A small text-conditioned image flow-matching model, trained from scratch: text encoder activation relu, trained on photos with spoken descriptions (Open Images, Localized Narratives).
Rows from block 4 of the text encoder of a small text-conditioned image flow-matching model, named by matrix and row number. Rows with one number belong to one neuron. Each number is 128 + 24 x the weight over its row's rms, rounded and kept within 0 to 255. All counts start at 0.
After each neuron's rows are labels from the 100 texts, of 14848, where the neuron reaches its highest value: "fires on" is the input token at the peak. Only what is clearly more common there than usual is listed. The data: photos with spoken descriptions (Open Images, Localized Narratives). In brackets: how many of the 100.
# fc1: MLP up (text_encoder.blocks.4.mlp.fc1.weight, 512x128), inputs 0-127
# fc2: MLP down (text_encoder.blocks.4.mlp.fc2.weight, 128x512, transposed), outputs 0-127

fc1.291 [179  93  84  97 134 139  91 126 154 133 106 136 142 108  85 129 152 122 160 120 159 164 139 106 177 134  92 116  97 117 125 162 115  79 102 148 103 200 131 106 131 153 143 101 148 117 116 151 117  88 134 131 133 158 130 150 149 138 134 168 114 152 168 144 123 159 106 160 137  93 146 135 180  85 133  96 107 138 144 147 150 119 113 154 111 140 149  85 156 101 152 135 108 145 108 115 123 154 122  90 127 154 159 107 136 134 150 129 136 139 153 145 110 135 149 122 112 101 127 159 133 116 159 103 130 127  96 141]
fc2.291 [116 130 131 131 126 130 126 131 134 122 128 112 139 139 138 132 143 134 122 137 131 113 151 148 140 119 133 135 130 140 106 123 142 137 118 123 124 121 119 132 132 135 121 131 111 127 141 131 166 125 132 122 124 127 126 116 116 104 131   0 132 125 112 131 144 138 127 130 130 147 130 142 120 139 141 139 128 119 117 117 134 130 140 147 135 134 135 141 122 138 133 112 122 117 127 130 117 121 125 138 131 126 128 133 130 114 114 123 132 135 117 129 131 126 136 129 130 140 109 114 124 166 114 130 185 129 146 136]
fires on: "can" (36); "the" (35); "there" (17)

fc1.243 [124 120 100 159 151 126 146 126 129 112 135 147 123 170 102 144  81 170 169 150 166 144 104 103 172  98 118 137 118 144 130 145  96 138 184 110 154 116 138  87 137 134 117 118 126 109 144 174 110 133 107 128 160 114 101 162 107 158 118 166 138 122 167 160  85 117 122 119  75 125 120 113 133 106 119 150 120 166 141 171 122 142 138 135 141 111 112 145 135 146 170 137 113 148 119 120 124 149 137 144 104 141 129 116 126 172 168 104 145 123 124 149 148 133 140  96 161 115 104 175  98  80 104  68 143 126 102 155]
fc2.243 [121 124 122 108 110  90  92 156 146  96 116  93 111 146 118 127 146 112  96 130 135  83 147 149 137 134 128 117 129 152 102 101 142 117 120 125 109 124 111 136 142 164 130 132 108 102 157 138 179 128 124 117 113 155 124 134 105 105 125   0 136 126 105 139 126 132 132 141 142 137 136 165 113 137 150 152 134 114 112 127 146 165 135 156 137 159 156 115 136 145 160 119 107 110 109 115 104 130 129 156 127 148 164 144 121  73 131 129 111 134 129  99 131 151 140 127 125 143 159 101 137 135 109 159 192 126 160 119]
fires on: "women" (44); "smile" (26); "suits" (9)

fc1.85 [100 153 119  98 156 164 138  61 150 107 144 183 118 115 138 146 101  82  94 116 108 124 139 124 125 136 151 160 143  84 147 172 124 171 113 163 103 135 162 137 107 106  88 110 141 142 111 138 114 118 119 142 128 159 115 117 116 111 145 189 148 110 136 107 117 130 131 112 179 165 145 173  91 150 108  98 144 151 144 125 125 111 162 133 131 140  77 107 105 131 144 145 123 113 128 136 153 139 127 127 120 102 119 133 152  88 105 163 103 128 129 140 113 137 141 145 116 130 145 118 115 157 114 123  90  74 160 167]
fc2.85 [153 136 133 126 106 117 117 140 106 146 136 135  88 137  88 136 102 128 156 118 126 134 114 130  87 147 131 106 135  97 154 113 116  93 147 133 159 131 125 127 128 138 153 126 156 130 140 132 169 146 114 112 117 131 135 136 133 174 110   0 127 145 129 136 105 114 157 133 115 127 119  98 122  87 121 154 121 155 162 154 115 137 111  79  78 133  98 129 150 114 134 136 110 190  99 137 127 147 121 135 128 132 146 143  99 165 161 136 121 118 141 162 121 132  99 124 141  91 163 138 146 118 135 147 179 128 120 119]
fires on: "can" (35); "the" (22); "in" (20); "there" (16)

fc1.339 [104 103  97 145 126 141 146 116 184 121 128 132 140 147 150 138 132  72 142 133 124 119 116 130 117 104 118 143 125 114 153 128 147 129 148 132 121 119 136 129 158  90 129 147 133 114 108 104 127 157 140 131 122 172 146 159 138 118  89 170 118 143 155 148 127 177  96 173  84 122 125 140 162 133  99 133 137 195 122 112  82 109 135 152 157 132 118 136 114 101 127 119 111 110 151 119 115 140 123 126 138 169 111 111 106  75  74 127 131 119  99 142 149 141  69 126  84 127  84 133 128  71  94 105 102  88 140 105]
fc2.339 [116 136 141 142 142 123 139 117 116 134 131 144 156 137 137 137 127  82 106 136 124 143 128 117  68 133 134 129 123 110 122 130 134 130 138 123 117 140 129 121 136 121 109 127 134 136 119 121 149 119 125 147 135 103 126 184 147 130 136   0 136 145 144 138 133 111 128 122 127 172 121 103 143 120 119 116 130 101 131 123 113 114 148 115 123 108 137 127 120 108 117 127 137 119 139 130 140 136 119 160 137 127 108 141 135 157 112 107 140 131 145 125 132 130 145 142 117 123 124 136 136 162 154 113 202 133 109 128]
fires on: "can" (26); "the" (25); "in" (22); "there" (15)

fc1.11 [105  99 120 111 137 153 130 138  97 118 105 137 117 144 102 144 104 121 116 130 146 121 148 105 137 168 125 102 139 106  91 122 127 110  70 103 156 111 158 115 109 129 102 153 141 136 125 124 102 140 112  83 102 158 129 128 106 132 138 141 139 156 128 152 161 129 128 132 128 114 151 140 132 105  82 141 132 129 135 158 145 137 122 197 160 153 112 142  77 121 131 110 143  83 150 120 130 141 134 187  69 121 150 155 147 114 123 125 144 128 131 119 110 144 124 140  68  95 147 121 143 132 159  84  38 127  92 125]
fc2.11 [125 144 117 111 117 138 138 112 149 135 146 151 139 127 117 108 117  84 128 126 126 139 112 113   0 138 117 133 158 107 164 132 125 123 128 129 122 123 142 125 146 127 132 123 141 144 104 146 143 151 135 114 139 116 139 184 152 144 126   5 119 147 129 134 117 118 126 132 147 191 120 115 142 129 121 152 130  95 156 135 114 115  90 109 123 131 130 122 131 120 111 141 123 159 119 125 143 132 119 130 148 128 124 142  97 124 128 125 154 121 118 127 133 135 104 120 118 127  95 153 134 149 149 114 206 144 102 131]
fires on: "can" (22); "there" (20); "the" (17); "at" (11)

fc1.402 [112 114 123 130 161 100 153 125 124 178 118 111 115 112 152 137 140 196 176 144 125 120 126 139 197 134 152 150 127 121 140  91 144 135  93 133 145 130 177  98  97 142  99 110 111 178 115 102  70 125 130 120 125 127 135 121 110 155 147 187 102 126 130 110  88 113 148 119 109  67 131 129 106 116 114 116 100 163 158 140 127 120 133 134  87 110  97 154 126 132 128 123 149 115 131 127 125  79  87 120 121 119 114 129 152 162 129 144 118  96 146 131 102 150 110  92 149 135 123 137 140  83 132 137 155  97  90 134]
fc2.402 [124 125 122 109 112  86  92 154 145 102 122 104 108 140 112 127 137 114  93 131 135  91 136 136 141 140 123 116 128 143 112 109 134 122 130 128 115 124 118 136 141 159 134 132 113 106 151 142 181 129 120 119 116 153 130 125 114 116 124   0 132 128 114 140 121 127 129 138 144 137 132 156 124 133 144 150 136 111 118 130 139 161 133 147 138 163 154 113 138 140 152 127 113 117 113 117 113 138 128 157 130 147 162 141 118  82 133 133 114 132 132  98 128 148 135 125 127 134 162 110 137 134 119 156 197 126 150 115]
fires on: "women" (24); "the" (18); "there" (10)

fc1.8 [118  93 132 110 116  96 107 111 177  84  85 117  85  91 136 190 127 119 136 183  91 116 181 106  86 130 138 127 143 136 105 131  87 106 151 126 132 137 137 176 131 113 115 126 141 138 136 115 104 132 135 153 108  79 134 140 131 124 138 160 112 112 112 114 118 112 110 105 146 137 108 129 165 137 125 139 102 202 123 118 134 119 128 145 127 103 136 134 143 174 121 138 132 123 119 164 130 131 153 100 115 130  94 103 168 132 122 161 158 141 120 108 127 115 109 165 149 106  96  95 125 139  88  85 155 160  99 117]
fc2.8 [151 149 134 128 116 121 135 142  96 128 128 115 122 155 106 138 121 126 130 123 123 109 124 130 105 147 132 112 134 106 123 101 149 101 143 125 120 132 121 119 139 143 125 125 141 122 142 131 148 138 120 128 115 120 130 142 142 144 120   0 139 161 126 144 106 109 149 130 131 123 117 106 130  95 131 146 129 145 150 140 115 141 123  97  95 114 137 125 136 106 140 130 111 156 108 129 125 151 117 155 138 146 133 160 107 153 166 116 133 123 148 120 125 142 121 136 124 114 137 133 150 114 148 132 213 132 118 120]
fires on: "the" (32); "can" (29); "there" (14); "in" (11)

fc1.65 [122 134 138 125 145 124 124 174 118 119 132  84  87 150 106 149 118 161 117 124 121 100 124 166 157 131 112  81 106 109 122 122 115  91 116 149 125 140 133 116 116 150 155 141 149  92 188 103 144 125 112 150 122 130 145 149 133 155 108  78 125 105 107 103 124 105 145 154 115 151 151 146  97 114 123 110 145 119 150 122 139 199 123 128  92 146 167 140 138 135 139 138  96 154 139 134  99 135 136 151 116 184 162 161  91 118 189 103  93 117 135  80 135 123 135 112 131 122 175  77 110 112 107 147 158 145 121 102]
fc2.65 [140 136 137 144 139 134 136 123 114 143 133 135 123 127 132 136 129 139 145 127 131 138 128 116 127 126 134 139 133 119 143 142 121 142 133 125 145 131 135 121 134 115 118 132 132 146 119 124 129 124 139 139 138 123 124 122 144 134 138   0 125 133 140 134 133 127 126 127 127 124 128 116 141 128 121 116 131 136 133 127 121 116 128 122 121 129 120 137 119 121 114 128 140 138 141 133 144 125 125 131 136 123 116 121 132 152 147 133 144 135 127 139 136 116 116 139 120 125 127 145 129 133 140 124 133 133 113 133]
fires on: "can" (38); "there" (30); "the" (28)

fc1.428 [ 97 128 122 155 100  85 163 119  96 131 105 129  55 123  96 101 108 150 168  91 154 125 159  87 166  94 130 120 141 148 132 149 140 108 138 169 116 157 101 108 128  98 121 142 147 142 127 150 107 117 127 137 124 104 134 114 104 143 139 173 127 136 124 120 104 105 132 153 135  75 115 100  99 101 107 124 120 216 120 128 147 120 116 125  99 129 126 168 125 127 152 107 130 154 119 131 152 140  92 114 139 110  87  92 133 125 134 120 112 138 126 162 119 134 161 133 133 109 119 151 101  63 117 106 137 170 121 132]
fc2.428 [128 121 129 118 125 100 112 146 129 108 119 106 123 140 120 130 140 122 106 136 136 103 141 141 158 135 130 122 127 139 108 115 139 126 128 127 113 131 119 134 135 149 128 133 115 112 145 132 163 127 122 131 121 134 125 128 118 117 127   0 139 125 124 138 132 129 126 135 136 124 132 141 124 133 141 137 135 123 120 126 137 149 145 142 134 143 149 113 128 138 143 121 123 115 124 118 117 130 127 156 126 146 147 141 134 104 132 121 115 136 135 105 131 139 145 126 127 138 151 108 132 125 122 141 197 123 146 123]
fires on: "women" (36); "smile" (8); "there" (8)

fc1.361 [157 156 148 133  95 181  64 143 122 131 143 129 111 105  79 130 107 190 173 114 140  95  96 110 176 131 145 151 117 122 127 128 129 118 146 157 101 137 125 116 130 126 122 120 109 129 158 114 148 155 137 119 111 141 158  25 113 135 122 141 118 136  86 132 124 134 143 116 130  71 145  93 143 109  91 140 109 157 166 129 117 164 138 112 100 136 117 149 115 110 140 132  90 141 107 128 129 138 123 100 115 148 126 193 117 131 152 109 117 118 147 100 151 121  98 132 118 120 107 105 148 111 132 129  99 120 127 132]
fc2.361 [125 124 137 135 144 122 112 125 119 116 117 117 158 137 145 131 148 134  96 141 136 118 147 138 140 121 134 134 122 142 101 126 146 140 125 124 101 137 121 128 133 129 112 130 117 121 126 122 171 117 133 148 132 118 117 118 127 110 138   0 145 124 137 136 146 130 117 130 132 139 133 129 129 138 140 116 133 106 115 112 134 128 160 144 145 119 152 119 114 130 129 118 137  93 144 122 127 118 128 150 126 141 116 133 153 123 119 111 131 140 134 105 139 133 165 137 119 144 123 116 120 154 126 120 166 127 137 133]
fires on: "can" (29); "in" (26); "the" (23); "there" (16)

fc1.413 [ 85 136  91  89 168 169  84 131 135 117 115 132 169 119 169 135 110 122 127  85 113 112 131 105  83 154 140 150 134 114 105 153 135 120 134 130 146 166 158 136 102 158 114 154 103 126  85 112 147 133 162 144 131 117 100 174 147 116 126 153 117 119 118 161 163 119  97 131 128 225 122 142 168 142 124 114  75  90 133 146 129 136 123 141 162 129 136 129 107 123 136 134 129 112 102 110 123 139 125 100 129 116 129 119 110 128  88 120 140 123 121 144  99 111 165 123  94 107 102 128 160 156 166  81 120  94 127 127]
fc2.413 [135 129 127 123 104  98 118 145 140 137 129 129  62 127 106 124 110 130 162 129 126 130 125 136  78 139 127 114 140 114 153 127 101 111 135 138 175 119 125 133 130 136 150 131 140 126 140 133 174 139 124 108 122 158 137 123 120 155 115   0 118 123 126 124 113 133 148 137 121 117 130 123 114 116 127 150 129 167 146 143 134 146 117 115 105 165  94 136 146 136 138 135 115 183 114 136 127 128 134 135 121 125 160 125 109 127 154 160 116 124 120 162 126 127  94 119 144 109 180 132 132 128 118 165 174 138 132 114]
fires on: "the" (32); "can" (19); "there" (14); "in" (13)

fc1.162 [103 145 112 147 133 137 119 137  93 139 123 118 158 128 120 121  96  87 153 129 126 179 152 110 159  78 148  94 138  79 138 147 141 123 133 153 149 139 155 162 120 142 134 123 130 108 121 124 105 122 147 157 161 102 125  93 142 151 121 155 154 113  93 157 143 122  86 133 100  68 144 103 133 104 127  85 131 147 114 127 131 134 111 118  83 112 140 133  99 125 134 102 121 136 123 103 118 117 113 102 138 157 123 129 147 150 179 151 110 161 105 135 126  52  80 114 135 106  98 176  80 106 115 101 129 101 102 104]
fc2.162 [124 124 120 111 110  87  76 139 143  99 120 115 105 137 115 126 132 114  96 124 129  98 132 137 120 144 122 109 123 139 112 110 124 128 136 127 126 126 126 142 139 156 126 126 109 116 144 148 216 128 118 114 112 153 132 122 115 117 121   0 124 125 120 137 116 121 131 130 143 143 125 151 126 128 134 146 131 111 121 139 134 158 140 149 148 162 143 114 143 137 150 133 118 118 108 120 111 137 126 163 134 140 154 141 122  75 122 136 115 126 143 110 123 162 133 119 132 136 179 106 136 149 120 153 213 125 150 107]
fires on: "women" (38); "the" (19); "there" (8)