config.toml
text_encoder_layers = 12
inner_norm = false
positions = "conv"
Rows from block 5 of the denoiser, named by matrix and row number. Each number is 128 + 24 x the weight over its row's rms, rounded and kept within 0 to 255. All counts start at 0. Numbers have three digits each. After the name is the row's rms in percent of the matrix's.
# ada: adaLN modulation (shift, scale and gate of each sublayer stacked) (model.blocks.5.ada.weight, 2304x192), inputs 0-47
ada.2060 047:152127136129094116149089114114094122137114125100150140101166162103087137124123085112164151094170144102086103136109152109106137117150151084136117
ada.2061 049:146125121128137099152125099143161103138120108112130118148170152105103139136094090102163137114121133101096131136120140118108107126140123103050114
ada.2062 049:142162121116114071128130139146134094152098104093121144094161088108100138127113088098159100106160144103098132133093209105104134133153137098128138
ada.2063 056:102147150137142140123135132147108155099153141111077093087092145157130114126151179150098130144146135158166105115150134151153121101110146154126124
ada.2064 048:143145124131123100140100147126132172150171103138095132137147093110108150133119099126156120109164135103097122134114142123110107101113131100134119
ada.2065 045:111149134186150101124105119101128133116136147135109082137095121155161148095136159107100143143097112143153148114153110147140104084131109157128123
ada.2066 049:106112145154120121154130132112101142108128138113140069112099110156163134105159170121094128156133138146156143119154174142152124092112145162194105
ada.2067 127:152143107142145115114146118118132133166113108127113110123167127091118158120114083106169113116132155084084128146108109110094135132132119099148148
ada.2068 072:100121145093122134115160142119088139106125154111157109111097125159144115133158170122090115142104131165168137111157115150157153133113143156131096
ada.2069 059:100115139110099133118111155123113118098136151123150130138093155159148104122132173146097122150118160162169138108144133146156095126117184164130126
ada.2070 045:141127116128094101131123144109150173145108103079135127109166136121084181121080101080156103096126069111101142131116093106111131161139120100112136
ada.2071 050:111116144112151141152131122118108143119127152135096105139096100147143139107164160118098129146135152154155147119152101148146127121134163155117132
ada.2072 041:122189149141161118113127096157157134116134145138127166138095129133146121155176139141095108147127127149152069120148168152133148076126110157103120
ada.2073 045:113114142108109131149120149126119129112147158154080113147096128145135115110085176132095121134094111147161145118137084132152132153114109153076147
ada.2074 067:106103146127135135139115141139152123091140138123117134105097135155139107134178166157094157145126103158163090116146110145156140107099120156133144
ada.2075 046:143132103145135149096121130119110104145113082154141116133173109113109153131128088152161150115136092101098150137109116103109130151095136099096151
ada.2076 049:151153106151120079144130139142139143148123107160116148116173124113102137134113087114157135106131129105092169140097112104108139157155098093117163
ada.2077 048:116112140128146099152129129120127127122126153131119194136087180145167136130149162166099163147124092149159113120144133141139131064093159165132089
ada.2078 046:106125156071149126155089122123163145111123130137108125121101141144138106145162157163093152149147037153158143125141113157147137132152124160087097
ada.2079 051:119116144122147151135163132126131109135103142092135090092085155147152132121139164136098139130159124148156134123142146138147136074103102146123101
ada.2080 045:147135112145133101119093155141165133142143126172179135145168112106090134125090086132157138100108117106097149141105119110098127187167110088081113
ada.2081 047:137117107102122140102138110104162077132088081125155146149171142138118161129120100114164122110143113100101168134121122127123168127091117109121123
ada.2082 055:108151162130134194114142149139136147112151172096124108117089138152155151130148165128096143148145085161158074117158108153152110120100093153120116
ada.2083 052:143145104086179135190141151142139119143130105105173106140160129102093134123126088121161126105140089094093105138100123100105109105172107095127137
ada.2084 042:149135122155084107103100096137178164146134120146123102094165152106098131148114082114162150103146180111094111140117146116107152126127120097086138
ada.2085 058:152118115148104118149083123127127139161095122133131126124150099097084132121117093115163149104127120099088129145098130107103147162147107089175131
ada.2086 046:102110145085143092144142123127133141103125162130152163145096107158148095152158167142097115142124128161165115116150084151162134131102121154150120
ada.2087 106:097127144122147163121146145122131123096149151141128143115092133161158134130145167151099131171115140155172134116155147155165089124116140172119112
ada.2088 047:144129115091110108134153107128127147137115109128121121125164111116095147114087098141165083104133145107098109131114142114113114143158128093127142
ada.2089 069:158135119120149116147109122126117129165104095153110112133152084090100107123147090136159121103140100102090100142102111111091142095117155097168156
ada.2090 043:146140129132125136085147169142094155138157124130134144125151095106087113124128087124164158111120098098098125145128110126122112147144122099132128
ada.2091 048:142127105125122112124159089124191143142123116134132137122171132119114138132120100115157155110152098100102157130109091107110103154156109105116123
ada.2092 067:100128151089129146136168123133123119090119147093129143105089140164150105143142169140093102150157126164171157109150121151163137111123133165096097
ada.2093 046:110122147151126125105134134137091118108101126131155171134096099138154107135161151152105103145121144140152152125122116133139140101118133160113127
ada.2094 060:099125141137164154136167123128098083097128135113123163081101123158148102141142164135096128154155081160164141107139121139156134118074117162154137
ada.2095 049:141157126180129101173076145138166182133160112119137115149169109131092122137136100103157126113176137113103137134115166123123135166160119104122164
ada.2096 068:157112125134109135147128106137142146142104094132166138150165118093083130147132084118163133096135125102091099149109122111101179178153136092133148
ada.2097 065:103124143135093164141123125141094153098142141122122149093088128158164143143150171138094143151102104152165109113153095151160126143119161159121112
ada.2098 059:158138127119146158117158135163110126166109113130135122137141128101101098158132089113158115098102129106092125145110165117118105118165133095139153
ada.2099 114:080113141126109131108123139130129131097125142129119116114094124165169139131132171144086124155141122164175132107144125143152130110112139168118109
ada.2100 048:109135155108130193129121141114120098111125153093130067104095130142148135117130151103106113153119093148156107113150108149145128097110152157140098
ada.2101 051:151110112161128111083102118124144109141097101124138171123163108103099168143132092112161152113152167107097130139113141107100153165153120099127136
ada.2102 092:155122107132111118116142141112111135159103091139163133130163122091112148103111084133167120104139146092089141150093105106088137135162135098138139
ada.2103 064:098120147116132138109130145127141111097128165109098099135086131157149126116117176127089120148140158161165150106152108146149100129099141162089135
ada.2104 046:106115142140160125104096152151117064122114129124124128146088145128140123127105159132090153148094084146159153118129078130147108152116166153119143
ada.2105 052:110116128161120113116126136127098090111121125096198112160104175153148115120125169115093154152087104155167101112134142142144090116110150167153123
ada.2106 049:108124146121106130143181117126151082101127156149077110144092149149149141132118167095096102147154097152158142115164137151155137091120113157110120
ada.2107 048:112086139170116142129168145115114148101166156133139152170105170150177136128140154152107173158106161145155143114150162149141157153111115160137102
ada.2108 052:151147118140158091157105135131133170143129122120149148138164111110110115145130099099158125110115164107095132139109116112113136159181089099149144
ada.2109 052:152122105069128146113099128148131092143122097143157113143166115101110117142119083123166135116133116092092161140102096098098133136146117100096150
ada.2110 066:099064143094142125112112130101099156105158155108113155121096123158163119127122171148093137150123132152167135110159131150160120085106155164113100
ada.2111 047:143116114108131185141147128135161113138106093124127153136163128121087131136096104102158085109138142112095154136108118115112138101128117098104134
ada.2112 052:151162106091122109130157104116159133140107115127156111162170120111088166138113090124151103095103141109099123138087091096099125143142125096144130
ada.2113 073:158141118064134120137128101128145107156097101112124127148150090100087125119115093111159106094102150105092091146106117112103133142112123093143149
ada.2114 048:106124134130105132121126185137116136133122159144139133154100134144153115117111164158091100151159120156167106114134156141146095133062146160097128
ada.2115 118:107116146122142171098143132135124115085167168113125143108095150165144116153152175156091148145125125159166145114155141147166138144126124157156116
ada.2116 051:146125122124108098128135142170145098140147114176135092160148098104117106130121089117157132115137121104099190137106125114103115095140162112109140
ada.2117 059:113123119184122105105057136137135112112163117171086147104120136166159104141103169157107163137116101152157105124142154135151139158157135147114119
ada.2118 045:153149113115132139124129119160155087151129084167143147124167146109110110162134093143156099112096140099094112146121141117112155141152171094153176
ada.2119 064:154119102128131080148142120107174139154118087138140101109161129106101157137094096102164131104134134105096100141108166110103152159114103097143178
ada.2120 049:145132119089162101121144116143163111156118104142166149128167081111101126135125090122159138098141100110097172135114124120099133090083091105114134
ada.2121 064:107118151154142135109119141137123120115136156109098119156091150154155155131112158125098118156156131156163134114142131146150121122123145161135100
ada.2122 043:106140133169163110123134141117116146128129144112092084118092130155149129109120171140088124142165139161160106120136145133146118114112191150112122
ada.2123 060:111102141152112178137107157112143097102139146110125146156090124155143135112137176142092107137165113162166082112154125146158133125081098157095135
ada.2124 049:111146144123138136140144124114146146121134142130132122143094101147145112140150163149104093137141103156161153119139127139140119109100110152112121
ada.2125 050:146125112141058115106100118164105116145126109142141123120161123108105100162103092132156162107142144100097142140094128106108141192141141097109142
ada.2126 066:158118112115148138142086134127140127156118114122094141105165099094085125110128088132161119092146120094084089146094139096095148130143103084151133
ada.2127 046:153151113169137073157146115123149126176119119143160112154152123109104131115098096123155103097130148107096096145113161116114131162143161091124136
ada.2128 048:112093143079096143077129134123062130111131143127110153120101147146156139105136149168105121146136106150153127119148123141142140060144186148121114
ada.2129 066:156124100104140145150098114126103096154114099155126126123163122096102117115123077126169136105136116097083120149100123106096144130132117094087144
ada.2130 050:111149144134134175188153104140080168115120156143117139133095112143162104138154158168096109157151162154159086117145055150147125140119169157109119
ada.2131 065:146132124125122119133096129151160143155109102156159118130159116104111111145136092119153151102106181096089127147110136112102144173192126093116139
ada.2132 040:115123142085152158158177169142126075104137119121082123135093120149166092139169163128101135149121147162163179123141067136143139123125123160148125
ada.2133 049:110115157133114105166158124126131135103135160118120123139095112155158117142148165159096138152136142160161155113158106160149151079097146164093116
ada.2134 050:107115136150106125115116139108147085112140141133112139083089159150161122114129170149096119150105113153163136117136128140151106127136141162143082
ada.2135 055:140118113082137103124120090102134120150115118157082106126166110110113147116091086094163135121115144094096140137103074112109137151147106108159152
ada.2136 069:099096145122124148102138159110103118100151166113124150117092147158145132124124172146094119151115133162168128110160132152158117107104135161155117
ada.2137 053:115110154150142130148141147141108129128126145110121125149089163145158151119125166135091122150152109155155165117151159151141126077095115158124109
ada.2138 048:115130150096128127136182129119113115117124153108164091138089140149149091109129168134097080135118106158159133123160105140151147160123122154138144
ada.2139 051:154127113094150122180170116109121143161121108143143090123152092101093139102105094089154119095132164102096134145113149115104101183152120095149149
ada.2140 054:110126144090159161168104156133140130106128158132120126117088138151160128129140167152097103144135160159163136118156101148165129167125119159075120
ada.2141 048:145138108143112152106135098152126168147122099129091121142168071119085128156124082128160094107132139111092148133092126103103141119122118097136151
ada.2142 068:154135123140126136157140143159153112146111104111122104116162124095079122160116081123166116098135146099086120145096159112105159136127112087123114
ada.2143 043:153096110101154152127112126124141117138119103123170128146156147112105130145127106116163163116117168111103164142119121119111144124147142096125143
ada.2144 048:112089151125122104109118157130113161114154151134106090141088141148154104128135162168098153141145135160161113120156117158149116151111146155122110
ada.2145 045:113069152116097135140154140140128091099163159119116144171095126139140124126136162128103109151117132153164128121164094148143114148116077152142129
ada.2146 044:103126144120118101117133126131132160117124154090111162122094159147157112121147166171095152151135098156162110112136124123137090067112112153159086
ada.2147 048:143164104203137117122112117110151121143119123158100153144163088115113148127116090092155089116098142111100133135092113097110152125178076103141113
ada.2148 058:110141137158112137128139195134139126103151144138138169120099138151160137126149166137099139154142163145156104116154102141152125105105109161152132
ada.2149 045:116132142145145154150153121107120140109111129111105139135083118144156161105127170125097109144155184157165146117153117159154121097126087158144132
ada.2150 046:107103145111102198161130150136094121103161154078143131097095171150154110152140161111099148140131142150158155117141106141149133104132147148110110
ada.2151 064:100151143151131151095136158133111107099158146128099119141097147155154123140160173167096107145161110154166114113158124149157145126071131163119110
ada.2152 141:149147112140125115150143129129143128166105112127129140153163111088110134119116084107162110119150140095089147140097152099086145103141101097138148
ada.2153 045:107125125149126101131163118112098098098147124135159116112103152144165152134133150152112156163132132149157140119136136144149107133108133169138164
ada.2154 049:114110125140159133174115151120146147107120160127131157136092129153160117136150170144094102144110189155161102120143129135146158146158128155145127
ada.2155 050:150151125137090100156092111111153167128111121126080165120163137104100128104132088126156109106095107104095121141111133110106177134141170095114123
ada.2156 042:113114138116139135076127141128099071112121159108150132143093141151172098123143163116092134150104083152156138121148118138146150136111110151129098
ada.2157 056:156128118101100137112158114135110129159112120122145196130162097094120119133135086108163112114120123083085112151129108129103109154140123094131160
ada.2158 117:104106150135127130132136127136121105087150152123136118126093152169138111148142177160088155137111130165170119110157126152167121124126155157122115
ada.2159 048:111154150107130141130154134140132130125145150149055105114080108152168138135129164094093133144140143153153155121157083141146132124128126153101152
ada.2160 042:146151125108132146146082122137189110149111099130065167125156118125097139100077099098160113110102106109098096136116120126125140130151115103119152
ada.2161 048:149115119168154173125103138147137119133099113137107146097159138097069128138151093109162094097133156104092102136102103106117142109136154085065149
ada.2162 052:114102140121140152144118116125172134103142124121157103108098128151152125137137166090099076144105151152158158116150145148144137089097125156153170
ada.2163 052:108101151092069123090156148113145152095135170140110109118111140148152148126115160137098112154146192147153113111157121148157127113106122151129126
ada.2164 047:106131135139172156110117124127109136100159154133111123146099103149161116131161160121101147152153119142156140117152129144139105087114113157151106
ada.2165 047:108118147104149135116100157126099165115134145132161125142083134139161105109140163112095137153111082141155080119149146142141084132107170166127125
ada.2166 051:105136156134114139139146121159102152103154143111168121138093134150159122131134165159099154150085085155164137112155092153139112113119133161161111
ada.2167 048:153162116152154108094123110156166112146128101126126142121151132108088116133093089131161104096114151096093110143104171121110091126140110094129125
ada.2168 041:144156114151139126105110066141160144146112116113153109118167120124104134124098088100164102114125142092095087140116141114112131143140106106097150
ada.2169 052:103104138143081108106123135127106124104125146137112110144094099152155120111137164140093140151130153156162107113144102144158136167102157161132139
ada.2170 050:139106101120148153116160115120133143142093087162132123172165121112108138128112096116161108115120128104103131135108131111111152154152102114106155
ada.2171 072:153131115124157116147114087136145157157126110144122143127159129097102139134100086129166086096111160097090136148108149112095130121137131090084132
ada.2172 061:107132140144119129102154149139119136098152161138086151113097126163138111129123173129100109131105108162163120119158120146165126122123135153123119
ada.2173 056:152115115147147117117116105131164145158133119138125160169156110095099143136097083144165117100103148099090175147102167103108150137119103098127142
ada.2174 073:156136108126164123145133137138127112144108099148128116145169133095098120139118085126166139107126143098090128150094152103098150145136118095107129
ada.2175 048:111129143128108150155184118138132138113129159083114087128086148137155104120129156155097136145111129143152141117139153138134111116107112157132089
ada.2176 041:150119109108127123137110084134156130142105113115167089109169139108099144140094085114157129102135167105088146143095145106105156124111135091118125
ada.2177 052:143127117157129118160112129134124145158109108128144149132141124113100134141119103115150149100110165109099156138110163117116144126161153092124099
ada.2178 045:115120141152128086123133160124135099117112142112086174169091161150163126115158159158095132147092140150160134121144116138156120099122198165144107
ada.2179 121:154138110152121110130144153138135132169107108150147126142167117082117128114116077109171115122142137084083130143103118105088132119123120097141143